config.toml
arch = "unet"
model = "image diffusion model"
dataset = "telescope images of galaxies (Galaxy Zoo DECaLS)"
train_examples = 88335
image_size = 32
horizontal_flip = true
conditioning = "none"
objective = "epsilon"
cond_dim = 128
norm = "groupnorm"
hidden_act = "relu"
weight_standardization = false
widths = [64, 64, 128, 256]
blocks_per_level = 1
scale_shift_norm = true
attention = false
upsampling = "transposed_conv"
init = "torch_default"
residual_init = "zero_last"
optimizer = "muon"
muon_scale = "spectral"
learning_rate = 0.0086
momentum = 0.95
nesterov = true
orthogonalizer = "newton_schulz_5"
adamw_lr_other_params = 0.0011
max_grad_norm = 0.5
gradient_centralization = true
adaptive_grad_clip = 0.05
max_steps = 17500
batch_size = 384
epochs = 76.1
lr_schedule = "wsd"
decay_fraction = 0.2
final_lr_fraction = 0
warmup_steps = 3500
weight_decay = 0.008
adamw_weight_decay_other_params = 0
Rows from block 4, named by matrix and row number. Rows with one number belong to one channel. Each number is 50 + 12 x the weight over its row's rms, rounded and kept within 0 to 99. All counts start at 0. After the name is the row's rms in percent of the matrix's.
# convs0: first 3x3 conv (model.mid.1.convs.0.weight, 256x256x3x3), inputs 126-134, a 3x3 kernel for each
# convs1: second 3x3 conv (model.mid.1.convs.1.weight, 256x256x3x3, transposed), outputs 126-134, a 3x3 kernel for each
convs0.158 098:25 48 62 51 69 48 56 50 61 43 53 34 69 38 52 40 27 42 58 50 46 42 50 52 56 55 58 40 46 61 46 56 43 56 28 61 45 48 35 57 45 73 67 34 69 63 49 46 50 41 52 73 43 43 44 42 63 48 34 54 61 37 50 45 38 54 37 45 44 56 33 39 52 47 55 65 41 47 56 41 61
convs0.159 099:41 59 43 53 78 70 46 62 63 53 56 53 42 70 51 40 52 46 53 51 54 45 44 45 58 46 53 37 56 61 49 27 60 50 62 57 36 45 37 52 53 55 53 67 47 75 78 39 38 58 62 44 49 58 57 32 34 77 50 44 41 53 40 32 58 77 46 42 61 44 67 45 46 55 52 44 49 42 38 38 44
convs0.160 101:46 44 51 53 57 42 60 43 54 59 55 65 73 45 57 42 56 58 53 52 52 74 68 66 45 51 59 60 53 60 56 34 51 59 43 26 64 63 55 73 58 60 57 59 44 50 30 43 55 53 39 50 46 59 52 60 43 64 83 77 50 68 52 69 39 29 60 53 44 59 51 53 34 31 32 35 29 44 25 37 48
convs0.161 099:53 50 40 48 48 33 49 33 40 59 57 53 60 61 54 36 39 46 43 29 38 50 54 53 66 56 41 44 51 56 46 63 34 50 36 47 46 63 62 48 42 62 43 42 60 57 67 56 49 46 72 60 50 58 52 61 42 48 63 43 61 42 32 33 63 58 65 70 60 43 61 52 35 48 36 71 66 59 69 44 55
convs0.162 092:58 58 39 48 59 42 50 48 43 57 50 61 49 51 52 41 36 40 57 44 51 58 67 52 36 49 52 50 65 52 35 38 09 54 46 58 58 50 54 63 41 22 30 37 61 49 44 42 51 66 54 44 50 50 40 40 47 51 52 48 40 50 56 24 49 68 53 69 42 23 43 54 58 57 71 57 64 73 62 52 55
convs0.163 099:57 45 54 52 54 46 55 54 46 56 50 43 58 47 38 55 58 26 55 25 39 48 36 45 48 46 32 51 44 59 58 69 31 49 56 38 45 47 45 47 53 42 50 33 26 49 40 56 48 36 50 51 42 44 50 42 57 64 48 55 54 61 59 31 36 40 28 49 63 48 42 44 55 57 78 67 19 76 71 23 70
convs0.164 102:52 46 49 46 51 67 45 51 64 55 38 52 41 26 47 46 52 38 38 50 29 41 31 55 42 36 54 37 41 50 49 46 61 49 48 64 49 45 48 45 48 55 57 48 36 48 43 50 44 56 57 64 78 47 55 38 53 55 44 48 60 53 67 54 51 72 43 32 46 32 55 36 51 60 46 53 62 44 58 62 62
convs0.165 097:36 63 50 45 62 45 73 50 47 46 42 48 39 55 55 61 40 39 44 54 42 42 37 54 51 42 42 58 54 33 62 50 72 55 50 52 55 45 42 65 55 57 57 51 65 46 50 55 48 46 69 46 38 54 38 35 36 39 52 49 45 53 51 49 69 55 41 46 56 66 19 67 49 56 47 51 70 57 39 55 50
convs0.166 096:31 50 53 30 56 43 35 58 41 51 47 67 58 62 63 49 58 61 54 40 31 36 39 57 41 45 32 53 36 43 28 33 35 40 45 58 51 47 56 42 49 51 56 30 51 50 44 49 55 40 61 44 54 43 54 53 37 40 71 58 59 38 74 55 68 64 53 29 49 62 60 51 34 45 55 46 46 47 47 50 55
convs0.167 107:53 49 48 42 41 28 57 44 48 51 60 46 57 53 46 44 56 66 77 80 50 81 65 85 72 74 79 33 45 54 56 44 65 51 47 65 45 52 52 35 38 66 60 43 60 46 63 45 38 38 43 56 42 31 62 44 40 63 65 53 54 51 56 39 42 67 54 62 70 52 29 47 56 43 45 68 57 50 57 43 56
convs0.168 101:53 47 44 46 58 57 50 28 51 64 47 66 44 50 38 45 48 39 52 57 51 43 65 52 47 42 57 52 39 63 65 27 44 48 49 53 60 53 42 45 49 61 54 69 60 61 31 69 43 54 52 42 36 60 73 44 53 39 36 45 50 49 35 48 44 45 54 42 60 53 42 42 60 40 63 51 49 48 46 36 29
convs0.169 096:58 59 68 54 52 51 50 41 53 48 48 43 47 45 64 50 54 37 41 49 44 43 38 33 30 30 42 50 58 43 49 39 56 66 50 47 39 30 51 34 69 68 47 63 51 41 39 57 50 33 50 63 41 30 60 45 53 52 45 49 48 48 38 58 49 70 25 44 52 53 64 62 44 40 49 58 57 39 60 48 73
convs0.170 103:53 66 48 53 54 68 46 34 42 53 42 34 58 47 42 47 68 40 63 55 63 46 50 44 38 46 36 54 68 43 41 58 42 58 62 47 35 28 49 37 34 50 26 27 28 52 51 33 53 66 42 53 60 52 37 57 48 46 36 49 57 51 55 40 42 50 52 61 35 69 52 51 60 39 47 50 64 62 43 51 33
convs0.171 106:46 34 48 42 60 47 40 51 36 46 47 46 47 53 32 53 47 46 62 39 50 41 48 31 60 40 40 53 67 39 53 49 34 45 72 47 57 61 51 54 44 76 37 78 36 69 42 57 66 44 43 63 38 47 58 61 47 66 41 49 54 49 49 61 78 49 89 28 76 30 68 36 62 52 55 66 46 53 56 34 51
convs0.172 097:39 65 48 61 68 48 37 44 43 39 48 30 55 36 39 33 32 57 52 34 31 55 45 49 41 21 54 63 30 60 45 49 47 56 66 51 32 48 36 50 39 55 52 52 47 58 53 56 53 53 33 38 39 55 47 46 62 44 41 42 72 49 39 55 74 55 28 61 50 47 46 46 45 52 53 48 72 60 58 47 55
convs0.173 099:36 41 64 54 61 66 43 78 47 55 54 54 45 44 29 57 54 47 44 39 36 48 56 49 50 56 58 50 66 59 42 66 36 40 43 57 43 51 41 49 70 55 31 32 61 55 47 39 43 35 47 44 61 46 69 66 51 57 59 52 55 49 64 66 50 59 61 48 61 53 70 55 46 70 49 41 51 56 45 37 41
convs0.174 099:42 49 51 51 61 55 49 63 66 32 53 39 44 34 32 64 56 37 54 48 45 42 50 48 52 57 61 39 51 44 58 43 52 34 45 70 54 68 53 55 57 45 46 58 38 44 58 62 47 51 17 56 40 32 47 40 45 40 64 53 39 41 49 47 32 26 46 40 40 47 30 57 48 41 35 39 33 22 43 31 12
convs0.175 102:54 49 49 73 35 69 61 54 68 54 37 82 60 68 60 55 53 29 39 37 58 49 45 24 58 64 39 49 56 37 39 51 40 52 40 53 43 42 47 48 66 40 61 36 48 41 56 50 54 56 46 43 36 47 40 63 61 31 51 59 55 62 75 53 43 46 42 34 09 43 31 58 41 61 42 40 50 55 50 59 48
convs0.176 098:56 33 45 62 48 70 48 76 50 37 40 59 47 48 70 47 45 50 48 49 51 45 59 66 57 63 37 51 26 58 52 72 29 43 41 32 51 42 34 26 68 60 72 50 37 48 47 41 46 46 44 51 48 52 40 45 25 42 48 58 37 64 45 46 43 47 68 30 48 33 65 29 52 57 63 55 63 55 53 48 48
convs0.177 105:51 32 47 45 54 54 28 44 58 54 51 34 56 55 45 51 58 44 50 44 49 38 47 62 44 50 51 58 54 62 49 73 44 61 45 52 55 45 53 37 60 51 56 71 75 43 60 51 47 52 40 49 34 30 31 42 59 55 42 42 44 58 51 46 42 54 66 32 30 64 29 32 34 64 64 49 80 64 43 50 58
convs0.178 101:54 51 38 57 53 46 53 62 64 54 53 46 47 47 35 35 44 29 44 36 52 41 55 66 47 43 38 45 60 61 58 50 61 61 51 45 53 39 51 68 63 58 47 55 42 64 42 62 41 43 42 70 50 60 51 63 49 46 66 50 54 48 37 37 43 42 40 39 35 41 38 65 45 66 52 46 61 63 53 68 39
convs0.179 094:49 44 50 57 43 46 51 51 42 45 45 51 44 50 60 39 45 41 55 55 59 38 38 57 41 52 52 55 41 50 39 57 46 47 34 50 49 59 53 71 48 55 49 46 65 48 53 56 55 64 65 65 75 61 23 59 46 41 56 65 44 38 32 61 67 73 65 61 73 54 60 63 39 48 19 34 50 17 35 39 28
convs0.180 102:66 61 64 59 62 66 47 60 42 43 52 58 47 46 52 44 52 47 45 53 66 51 52 46 55 52 58 45 26 55 49 46 64 38 35 35 51 37 38 60 57 63 52 43 43 47 48 44 52 43 52 47 47 48 42 51 44 58 53 52 44 63 67 52 55 48 51 54 48 55 50 63 40 16 30 08 16 19 35 33 19
convs0.181 102:60 36 37 56 61 63 31 33 64 41 48 58 46 53 46 41 43 41 46 48 39 45 49 43 53 51 44 62 58 54 61 67 55 29 52 51 29 26 57 44 73 56 52 67 42 42 52 57 47 23 57 56 57 72 55 68 58 47 42 37 60 48 44 49 34 53 49 57 43 46 63 67 59 53 48 61 65 54 54 63 66
convs0.182 108:58 51 48 36 44 49 47 78 45 52 58 50 58 63 48 42 64 61 55 45 45 53 50 47 60 52 51 46 56 67 40 51 54 57 43 45 56 63 56 39 40 38 58 31 31 56 54 67 52 64 74 46 49 40 57 54 41 57 48 63 60 64 57 44 69 70 56 40 58 60 48 59 51 55 57 58 58 53 51 59 44
convs0.183 095:37 51 39 41 54 55 33 58 42 57 50 51 42 26 21 51 56 66 70 63 60 50 52 51 41 37 47 54 67 56 68 60 64 64 51 60 47 43 35 57 48 38 55 32 43 45 54 46 45 54 36 51 31 42 39 43 43 48 42 61 50 63 49 43 39 31 36 33 60 47 45 56 63 43 66 57 57 71 35 74 55
convs0.184 102:57 49 46 50 37 76 57 44 46 53 44 42 49 28 46 37 55 68 73 53 51 44 32 45 55 25 40 42 48 73 41 44 46 45 48 71 52 45 33 48 66 60 55 52 57 53 48 45 57 57 80 52 47 57 43 43 29 58 41 71 57 59 64 42 44 25 36 54 52 41 52 35 61 40 67 38 74 38 46 51 41
convs0.185 099:45 40 18 40 48 44 48 44 48 62 51 47 44 42 45 36 48 47 53 56 80 48 62 59 45 67 66 67 45 41 63 35 57 49 34 55 59 41 55 56 83 42 44 46 66 51 50 50 49 43 36 51 29 52 67 46 55 44 46 55 49 42 21 32 35 41 60 77 56 55 62 64 52 60 57 42 44 46 51 52 53
convs0.186 099:53 60 56 58 77 46 57 64 70 64 48 60 60 58 41 47 49 45 50 66 57 56 58 50 48 46 58 55 45 40 66 34 48 38 43 48 63 50 59 54 44 68 61 50 59 55 39 41 32 34 25 42 50 42 61 50 49 71 51 53 32 41 50 55 56 56 50 51 54 73 59 49 33 41 39 60 45 60 32 37 39
convs0.187 098:54 46 62 42 42 54 56 46 45 60 68 51 54 70 41 40 54 40 62 54 59 52 43 58 51 44 56 49 58 66 30 50 56 47 45 61 37 48 63 46 55 55 32 26 43 53 58 35 78 68 58 75 69 60 83 66 60 79 61 55 71 73 52 50 41 48 55 44 58 41 40 58 61 60 54 67 61 70 60 60 64
convs0.188 104:53 41 55 42 40 41 57 63 66 62 66 40 54 41 49 38 44 41 56 61 46 58 59 39 33 29 71 19 38 40 48 36 59 46 32 62 40 46 44 43 64 52 64 31 64 54 55 45 50 47 60 33 34 63 40 39 80 39 51 54 51 47 69 36 80 63 43 55 69 43 85 35 57 62 53 51 58 65 58 58 61
convs0.189 095:34 41 58 51 46 43 35 39 42 48 29 56 43 28 21 43 34 24 62 52 62 33 40 52 59 59 33 58 45 39 73 64 17 46 45 58 49 61 44 37 50 42 56 56 40 56 51 50 57 58 38 44 42 55 35 37 40 18 39 39 33 46 29 52 75 62 57 61 28 48 46 34 53 39 44 46 32 52 60 41 46
convs0.190 099:59 47 42 60 45 33 66 49 60 42 43 37 60 50 56 46 42 56 59 46 47 54 47 33 50 50 47 40 69 38 38 37 66 60 30 46 45 61 44 53 77 62 41 68 57 51 54 54 43 59 47 70 47 42 34 54 41 44 65 29 38 51 30 42 42 63 61 24 59 45 46 47 63 39 46 45 68 57 53 58 53
convs0.191 102:58 54 58 54 45 50 51 65 61 53 47 63 26 64 36 35 42 63 50 37 38 40 29 30 41 36 52 56 60 65 60 42 71 47 58 58 32 30 50 29 32 40 47 33 58 45 30 40 43 47 36 46 44 54 62 66 64 43 59 61 54 54 67 43 43 43 44 57 64 64 32 52 51 50 40 58 65 49 35 57 35
convs0.192 095:40 46 57 41 56 46 57 54 62 39 42 57 41 50 52 44 34 73 53 54 63 42 40 59 56 51 48 39 51 60 57 63 43 47 52 47 46 59 41 51 67 53 55 36 52 42 51 53 46 29 55 62 63 52 61 52 58 44 48 50 44 36 67 52 54 56 29 51 33 58 49 56 47 46 43 59 57 53 45 70 42
convs0.193 098:42 42 58 50 51 48 43 44 51 48 52 54 36 47 73 38 54 48 50 55 39 51 33 58 57 43 55 69 52 44 47 64 47 53 51 30 50 48 54 50 46 54 47 39 44 71 51 57 51 60 64 56 53 46 44 80 49 48 67 53 68 80 50 76 58 49 61 42 36 54 52 48 59 71 48 59 71 54 59 53 49
convs0.194 103:31 38 45 48 55 68 42 64 41 39 60 61 57 51 60 43 64 25 29 62 41 51 38 62 47 45 42 39 40 43 57 58 39 26 39 50 65 56 38 76 57 50 72 61 66 49 30 40 17 76 12 53 51 51 41 48 56 50 47 64 50 45 55 38 61 57 59 46 43 53 42 53 41 51 49 68 55 63 49 39 61
convs0.195 095:57 57 71 64 38 61 43 40 57 48 44 59 54 42 31 48 37 60 54 69 49 50 46 53 49 58 58 19 53 61 21 43 49 60 53 60 62 62 45 49 55 52 42 44 53 51 54 64 52 56 53 63 54 59 42 56 59 40 45 51 42 56 57 77 61 62 71 41 38 55 65 61 57 63 65 55 60 61 44 78 56
convs0.196 094:47 57 44 41 47 37 44 63 45 47 64 53 57 77 50 49 51 41 53 23 45 52 40 38 51 56 67 36 61 54 37 53 28 43 22 57 40 38 33 48 58 38 55 53 59 57 66 49 45 53 44 44 28 60 51 53 64 52 49 61 64 64 69 40 61 67 45 38 50 47 61 51 55 61 64 59 55 53 39 36 51
convs0.197 105:53 45 41 50 41 40 57 53 60 55 40 58 60 54 67 67 39 76 51 44 45 42 51 41 53 55 39 36 51 43 48 70 53 52 47 62 56 53 44 60 41 42 56 48 44 41 54 43 47 37 31 41 61 51 77 72 70 69 60 59 73 83 74 24 34 33 68 43 50 48 59 45 45 58 51 58 84 72 45 63 88
convs0.198 092:39 57 56 51 58 38 52 59 47 64 48 57 72 50 60 25 51 30 62 63 59 64 55 61 56 37 65 48 50 41 56 56 50 42 56 47 36 47 42 32 69 39 41 46 52 46 48 41 33 50 46 41 49 36 58 70 68 49 49 48 55 46 38 30 43 48 39 46 54 27 49 40 31 24 17 43 41 22 32 61 30
convs1.158 083:42 44 66 42 63 25 39 64 54 42 51 51 43 61 46 64 37 45 60 31 50 68 67 52 60 67 41 48 59 56 47 60 42 60 41 61 31 49 41 68 32 56 55 60 53 69 51 43 59 70 39 63 56 44 54 69 43 58 49 59 36 42 31 47 53 56 40 44 74 41 66 41 50 66 77 50 37 58 48 55 42
convs1.159 088:38 40 47 47 58 62 61 79 53 57 25 40 46 35 39 36 66 51 58 46 72 56 40 45 51 56 55 54 43 60 52 56 79 58 51 69 42 62 39 45 55 56 62 38 46 41 32 74 52 56 49 51 45 43 49 48 39 67 52 32 51 66 61 44 32 41 38 43 79 32 43 40 52 48 68 34 52 61 53 59 57
convs1.160 102:43 45 50 53 55 54 33 40 42 59 43 56 37 45 47 50 46 63 47 57 42 50 44 49 46 49 48 56 74 68 63 63 52 32 48 53 22 37 59 55 40 22 37 58 54 25 73 49 38 35 39 50 61 47 68 32 36 18 21 42 64 49 63 60 56 68 63 35 72 74 69 55 50 63 63 47 83 65 50 56 68
convs1.161 086:51 60 69 71 46 54 48 63 49 30 50 47 49 33 42 21 25 58 50 47 61 69 60 62 55 40 67 53 53 53 62 21 36 46 40 42 39 51 42 35 36 37 55 51 44 43 73 34 36 51 46 49 38 51 70 51 30 61 42 35 52 59 64 54 57 52 78 43 46 63 54 62 32 48 35 40 50 23 61 60 58
convs1.162 074:52 43 39 44 29 32 57 77 44 56 45 74 49 28 55 44 62 57 52 61 46 59 62 47 41 22 51 43 30 33 42 46 80 34 52 17 40 53 48 46 48 49 71 58 47 54 55 57 29 29 30 49 50 21 45 53 58 60 36 44 41 50 60 48 61 49 53 22 27 47 37 56 48 65 58 26 55 30 64 77 68
convs1.163 070:34 70 92 48 45 58 58 39 60 59 45 36 67 53 58 47 45 64 64 63 45 52 73 51 57 60 49 53 35 63 61 46 37 47 59 50 42 56 64 42 48 33 49 53 35 57 37 21 54 56 48 59 37 51 63 55 42 68 47 33 55 34 71 65 40 58 67 29 50 54 23 62 48 74 51 36 56 39 38 60 46
convs1.164 137:51 29 55 60 48 59 35 61 39 59 39 63 47 64 42 44 54 57 35 54 34 53 44 42 54 37 33 41 65 46 44 32 56 49 69 62 53 44 64 78 62 54 56 68 53 82 46 55 71 46 49 59 63 72 40 55 29 44 42 47 60 57 62 66 19 57 53 49 53 48 40 49 38 53 48 57 73 71 44 63 54
convs1.165 096:55 52 69 38 49 60 63 46 57 55 47 32 35 49 42 39 55 39 63 55 46 52 65 46 38 44 23 50 52 38 42 29 45 45 49 35 60 57 43 35 32 58 57 54 44 77 65 60 33 68 66 59 47 52 38 46 43 45 44 57 44 62 54 53 51 59 57 63 59 59 46 44 51 63 62 43 41 83 39 53 48
convs1.166 099:44 44 57 37 53 46 36 41 39 60 61 68 49 63 53 43 47 74 34 46 45 40 53 31 57 45 33 62 73 57 61 44 56 46 49 55 47 40 48 44 70 43 39 55 59 37 33 57 41 15 35 48 45 33 64 61 57 51 47 59 50 52 48 62 51 73 55 40 32 54 29 56 49 57 46 35 51 56 36 61 48
convs1.167 117:61 57 53 40 61 51 41 46 57 41 42 73 37 51 37 61 41 67 44 49 67 53 48 51 56 32 45 46 60 56 62 55 59 48 51 44 47 44 43 38 30 48 35 50 56 59 55 56 61 57 30 53 54 38 43 42 43 30 75 36 76 63 38 51 28 32 25 34 28 43 31 26 44 39 59 54 58 53 65 35 58
convs1.168 088:36 49 29 41 44 41 60 41 56 50 62 48 68 65 48 40 52 44 60 43 47 56 48 70 52 41 61 52 63 61 49 43 64 72 76 44 51 43 50 28 42 51 38 36 49 57 29 46 70 52 56 57 53 46 57 74 56 59 69 70 48 64 57 51 38 42 56 46 52 73 58 49 49 48 45 51 49 63 67 49 43
convs1.169 110:25 57 42 44 62 35 36 61 58 56 55 38 54 76 14 47 63 52 55 44 35 49 30 34 39 33 50 69 42 47 45 22 33 29 34 52 65 30 38 61 40 51 45 33 48 60 40 40 55 45 34 40 43 49 44 42 22 56 63 25 42 33 31 38 45 45 48 71 72 61 42 68 51 66 45 11 45 40 46 66 59
convs1.170 097:59 34 45 37 59 35 58 45 47 42 43 58 47 40 31 68 59 56 53 59 50 63 52 48 52 54 55 63 42 41 40 27 41 55 26 53 49 37 58 47 57 36 47 48 58 67 52 52 52 54 39 42 54 28 68 74 59 53 40 23 40 45 45 71 63 43 57 54 65 55 53 64 49 65 51 29 64 53 46 59 66
convs1.171 125:50 27 29 36 64 33 43 31 53 46 52 44 58 34 32 49 61 45 43 55 42 54 52 33 43 56 47 64 51 41 52 51 43 49 60 42 55 45 73 35 41 65 36 49 33 61 62 59 47 48 39 46 43 49 53 46 47 54 35 69 33 58 54 60 67 23 44 55 48 54 55 63 29 67 20 39 66 40 52 80 13
convs1.172 088:70 39 51 54 53 43 67 50 34 45 52 42 46 40 60 49 26 48 42 62 59 65 52 60 60 53 40 59 54 54 72 68 42 42 52 19 53 37 62 46 47 71 45 57 78 51 64 50 86 50 61 58 49 46 72 40 52 46 56 64 33 54 67 53 52 48 62 34 49 50 56 53 65 42 62 52 29 43 47 51 51
convs1.173 087:53 44 39 40 34 67 49 72 58 65 58 44 51 48 37 44 48 43 38 38 43 42 40 56 26 43 36 56 42 53 63 43 65 50 53 57 52 51 48 51 41 30 50 50 70 49 55 55 44 53 32 50 35 53 39 38 25 30 54 56 51 42 41 55 58 52 41 43 25 29 43 28 58 37 54 44 54 33 69 51 50
convs1.174 093:52 67 42 74 28 49 69 63 49 59 51 51 59 39 44 37 56 31 48 59 57 60 65 49 65 54 43 60 48 62 68 33 40 70 26 43 40 77 57 40 57 46 43 46 41 37 53 54 45 56 58 45 75 59 59 55 56 51 45 68 56 59 58 54 59 62 55 53 46 50 54 68 54 50 42 47 58 56 71 73 59
convs1.175 116:49 62 53 43 32 58 74 52 31 45 67 65 30 58 46 34 46 42 39 42 55 31 29 37 72 85 49 50 52 48 42 65 56 51 73 57 46 51 46 47 93 27 48 37 50 40 49 54 57 55 40 46 57 63 50 61 61 40 64 44 62 78 42 42 71 69 60 69 58 68 62 71 48 64 70 58 87 73 62 61 40
convs1.176 094:36 44 51 36 61 45 49 73 50 43 62 45 47 66 56 51 24 42 50 22 43 49 58 42 65 33 52 52 33 57 76 57 43 53 47 69 49 28 46 27 38 52 64 31 57 38 50 49 32 56 29 37 61 54 58 40 37 18 30 62 36 45 45 52 29 69 43 52 31 40 57 57 27 38 51 55 60 42 38 67 35
convs1.177 092:28 68 50 35 44 59 45 52 47 55 41 56 70 59 48 46 42 44 51 49 57 71 40 57 69 35 55 66 37 37 39 44 37 28 44 39 56 31 54 75 41 52 56 54 43 41 56 42 52 26 40 56 49 64 47 36 66 54 54 42 37 51 54 50 63 55 39 26 43 53 28 24 46 36 38 67 57 52 56 46 47
convs1.178 091:42 40 60 57 39 43 34 52 84 65 55 35 52 38 64 47 39 23 52 64 50 46 74 69 59 42 34 51 45 65 48 71 64 43 31 39 47 30 53 55 31 51 29 41 47 54 42 42 41 58 30 54 53 54 39 62 70 66 31 69 50 50 57 47 54 42 33 45 48 44 57 52 68 41 61 47 61 55 39 72 61
convs1.179 108:46 63 71 43 50 68 52 22 67 37 40 54 42 42 44 41 36 61 20 45 50 42 48 70 33 45 64 47 62 35 41 43 66 41 38 27 78 64 52 62 57 42 70 47 48 56 36 34 55 38 30 54 39 64 43 50 67 61 48 54 37 59 65 46 60 51 39 38 40 30 42 35 66 63 55 70 70 47 67 49 39
convs1.180 103:53 80 79 24 13 23 65 53 48 37 53 51 47 42 33 57 46 42 41 47 62 41 48 56 57 47 50 40 59 58 27 50 43 26 58 44 67 68 59 60 47 48 56 29 44 64 57 60 38 38 42 59 56 55 44 54 55 61 56 34 47 56 62 46 56 51 36 32 31 35 50 34 55 45 48 70 88 83 82 62 52
convs1.181 092:39 47 36 65 29 22 54 75 51 69 62 55 61 35 62 57 31 43 56 55 41 49 52 55 51 35 34 65 62 67 67 41 43 66 37 36 46 32 46 44 75 03 61 55 72 50 40 59 49 32 47 47 59 48 49 47 51 49 46 28 41 37 56 53 43 51 46 23 36 62 74 58 35 30 43 83 53 50 48 54 53
convs1.182 138:50 38 33 51 29 58 58 36 55 65 51 37 50 52 52 40 43 63 50 46 54 53 61 38 44 54 50 56 44 48 51 25 48 35 35 44 56 37 57 55 50 52 34 59 57 65 49 52 41 42 47 63 18 60 42 50 57 63 37 36 43 29 48 59 65 44 56 74 44 64 53 61 50 56 50 75 37 53 66 57 71
convs1.183 073:72 47 58 35 58 28 45 52 62 23 37 48 29 47 45 49 39 48 47 69 54 58 72 44 50 71 52 51 66 36 44 53 36 36 64 25 61 61 76 50 48 53 60 67 37 61 56 57 60 60 60 37 62 52 51 40 49 50 61 42 47 45 71 47 53 60 43 30 47 71 36 50 51 19 39 38 39 32 43 74 54
convs1.184 099:56 66 59 42 42 37 47 51 36 50 48 56 53 71 48 48 56 56 53 73 44 42 49 44 49 50 30 45 43 54 62 48 76 39 67 34 43 49 45 30 27 35 69 58 58 44 64 58 42 58 49 44 81 61 36 57 43 63 45 36 35 56 54 59 39 58 34 46 45 39 61 65 47 48 61 56 59 29 64 40 41
convs1.185 114:35 17 15 46 36 47 36 56 44 42 72 56 72 67 70 63 86 54 47 63 36 51 53 79 57 61 47 42 35 54 83 48 37 32 33 57 49 46 57 47 56 43 55 66 51 18 63 46 36 50 55 40 43 45 44 49 49 56 39 43 35 35 42 51 40 57 45 67 73 62 50 37 35 39 26 44 33 48 49 50 62
convs1.186 090:63 52 55 56 47 42 47 31 41 58 34 51 43 47 42 42 40 54 48 33 40 66 31 55 60 42 44 34 57 47 62 65 71 43 45 67 64 55 40 56 42 27 50 32 53 60 46 49 46 57 46 54 64 71 53 42 71 44 63 53 45 31 37 66 51 42 32 38 49 44 32 65 55 38 32 40 50 66 58 43 40
convs1.187 130:43 35 54 46 25 51 53 43 51 46 37 52 67 41 38 57 58 64 67 45 52 63 46 53 46 46 54 32 39 55 70 63 58 41 35 37 46 65 53 60 66 54 51 61 54 69 48 63 64 61 44 60 62 58 38 37 19 60 42 39 23 43 42 42 27 54 44 46 45 50 38 46 47 37 56 51 44 48 47 32 35
convs1.188 109:67 44 44 38 47 53 44 45 26 41 46 57 42 35 53 28 32 53 42 49 25 34 43 49 58 28 49 45 66 53 55 69 62 61 70 64 43 48 52 47 51 79 47 58 63 37 76 53 73 76 52 45 54 44 44 53 53 42 77 30 29 44 46 66 18 25 63 85 25 37 55 33 58 46 43 41 33 55 56 67 55
convs1.189 083:52 54 60 67 41 58 60 47 55 75 56 59 89 46 55 61 55 63 67 37 46 55 53 41 52 43 57 37 41 37 39 30 37 47 41 25 54 52 45 52 51 74 61 61 49 60 62 57 49 66 20 49 45 53 34 52 30 35 33 37 39 64 60 41 29 58 60 46 51 56 41 65 61 51 46 61 75 48 50 47 33
convs1.190 098:55 50 73 32 53 42 61 42 61 54 50 38 61 58 34 63 59 65 69 19 60 40 40 58 43 54 52 57 33 39 51 65 64 57 25 33 49 43 44 55 37 30 53 32 55 43 36 57 44 43 61 53 53 53 52 52 38 53 46 60 38 36 33 51 51 68 49 49 39 47 33 59 45 41 81 53 40 73 57 45 45
convs1.191 076:65 57 36 42 69 46 43 29 59 54 37 35 48 69 49 47 60 54 43 38 53 63 70 67 47 64 58 54 40 69 58 63 46 54 57 49 56 44 54 41 37 51 51 51 75 54 41 57 57 66 57 47 38 45 48 52 43 49 46 58 55 45 45 57 53 54 33 50 47 53 30 58 50 56 47 48 35 47 36 39 63
convs1.192 087:55 34 44 41 50 56 46 45 48 53 50 63 56 37 32 65 23 67 44 47 47 46 50 55 52 52 42 50 80 77 45 46 61 38 32 34 67 45 63 54 63 61 44 56 27 61 56 68 46 49 43 69 42 20 57 52 56 58 54 48 40 57 55 27 73 31 51 53 47 49 68 64 67 37 50 84 84 64 68 56 49
convs1.193 137:56 57 56 50 31 61 53 62 23 63 39 54 55 50 57 51 52 55 57 44 47 48 40 48 37 48 46 45 50 45 62 68 42 54 71 51 69 51 63 59 59 53 53 50 49 48 40 44 49 56 46 48 37 50 54 27 50 60 68 21 64 65 58 61 65 72 65 47 73 62 60 91 54 52 57 57 53 64 62 57 68
convs1.194 113:60 47 45 52 37 47 76 68 84 51 36 67 22 43 45 35 46 54 47 54 61 53 73 50 57 48 48 55 55 49 53 54 40 50 40 47 51 44 58 52 65 40 62 54 68 36 63 51 58 61 50 40 56 62 60 61 58 49 67 80 39 52 51 67 37 57 43 71 44 59 55 66 39 35 42 59 29 40 42 30 51
convs1.195 086:63 56 52 60 42 46 46 23 52 39 47 34 41 24 30 42 23 41 55 55 71 54 37 49 68 60 63 41 54 48 54 56 56 46 35 69 64 44 49 60 49 55 38 40 60 46 56 38 18 41 39 28 36 40 26 33 50 58 50 64 66 70 60 65 60 49 74 49 60 49 52 58 38 45 38 35 32 58 29 49 44
convs1.196 076:51 46 47 39 55 64 38 32 49 39 52 31 30 67 60 38 31 16 67 44 56 43 33 53 52 56 44 44 46 52 47 44 16 46 51 57 41 17 41 49 45 43 55 40 50 25 27 40 44 61 39 41 40 33 30 32 25 55 60 51 47 35 67 55 54 43 43 56 66 57 41 42 54 64 41 62 29 55 59 67 65
convs1.197 093:48 62 55 41 61 59 41 48 50 37 31 34 50 45 32 46 47 52 54 70 51 55 64 60 56 60 55 31 42 40 41 36 47 33 34 42 61 57 42 55 49 35 52 52 40 36 45 60 54 50 63 42 52 58 46 43 59 34 45 27 49 47 45 35 58 58 62 83 50 46 67 51 44 36 49 20 19 48 50 50 60
convs1.198 073:60 65 62 36 33 45 42 56 49 47 45 52 42 47 47 33 50 52 46 33 31 62 43 52 44 52 52 56 58 52 38 45 73 37 61 38 57 53 75 66 53 61 68 69 49 44 55 52 41 62 47 30 64 43 49 54 58 54 41 62 41 63 52 33 39 41 40 40 50 39 59 54 60 44 49 68 79 81 64 52 59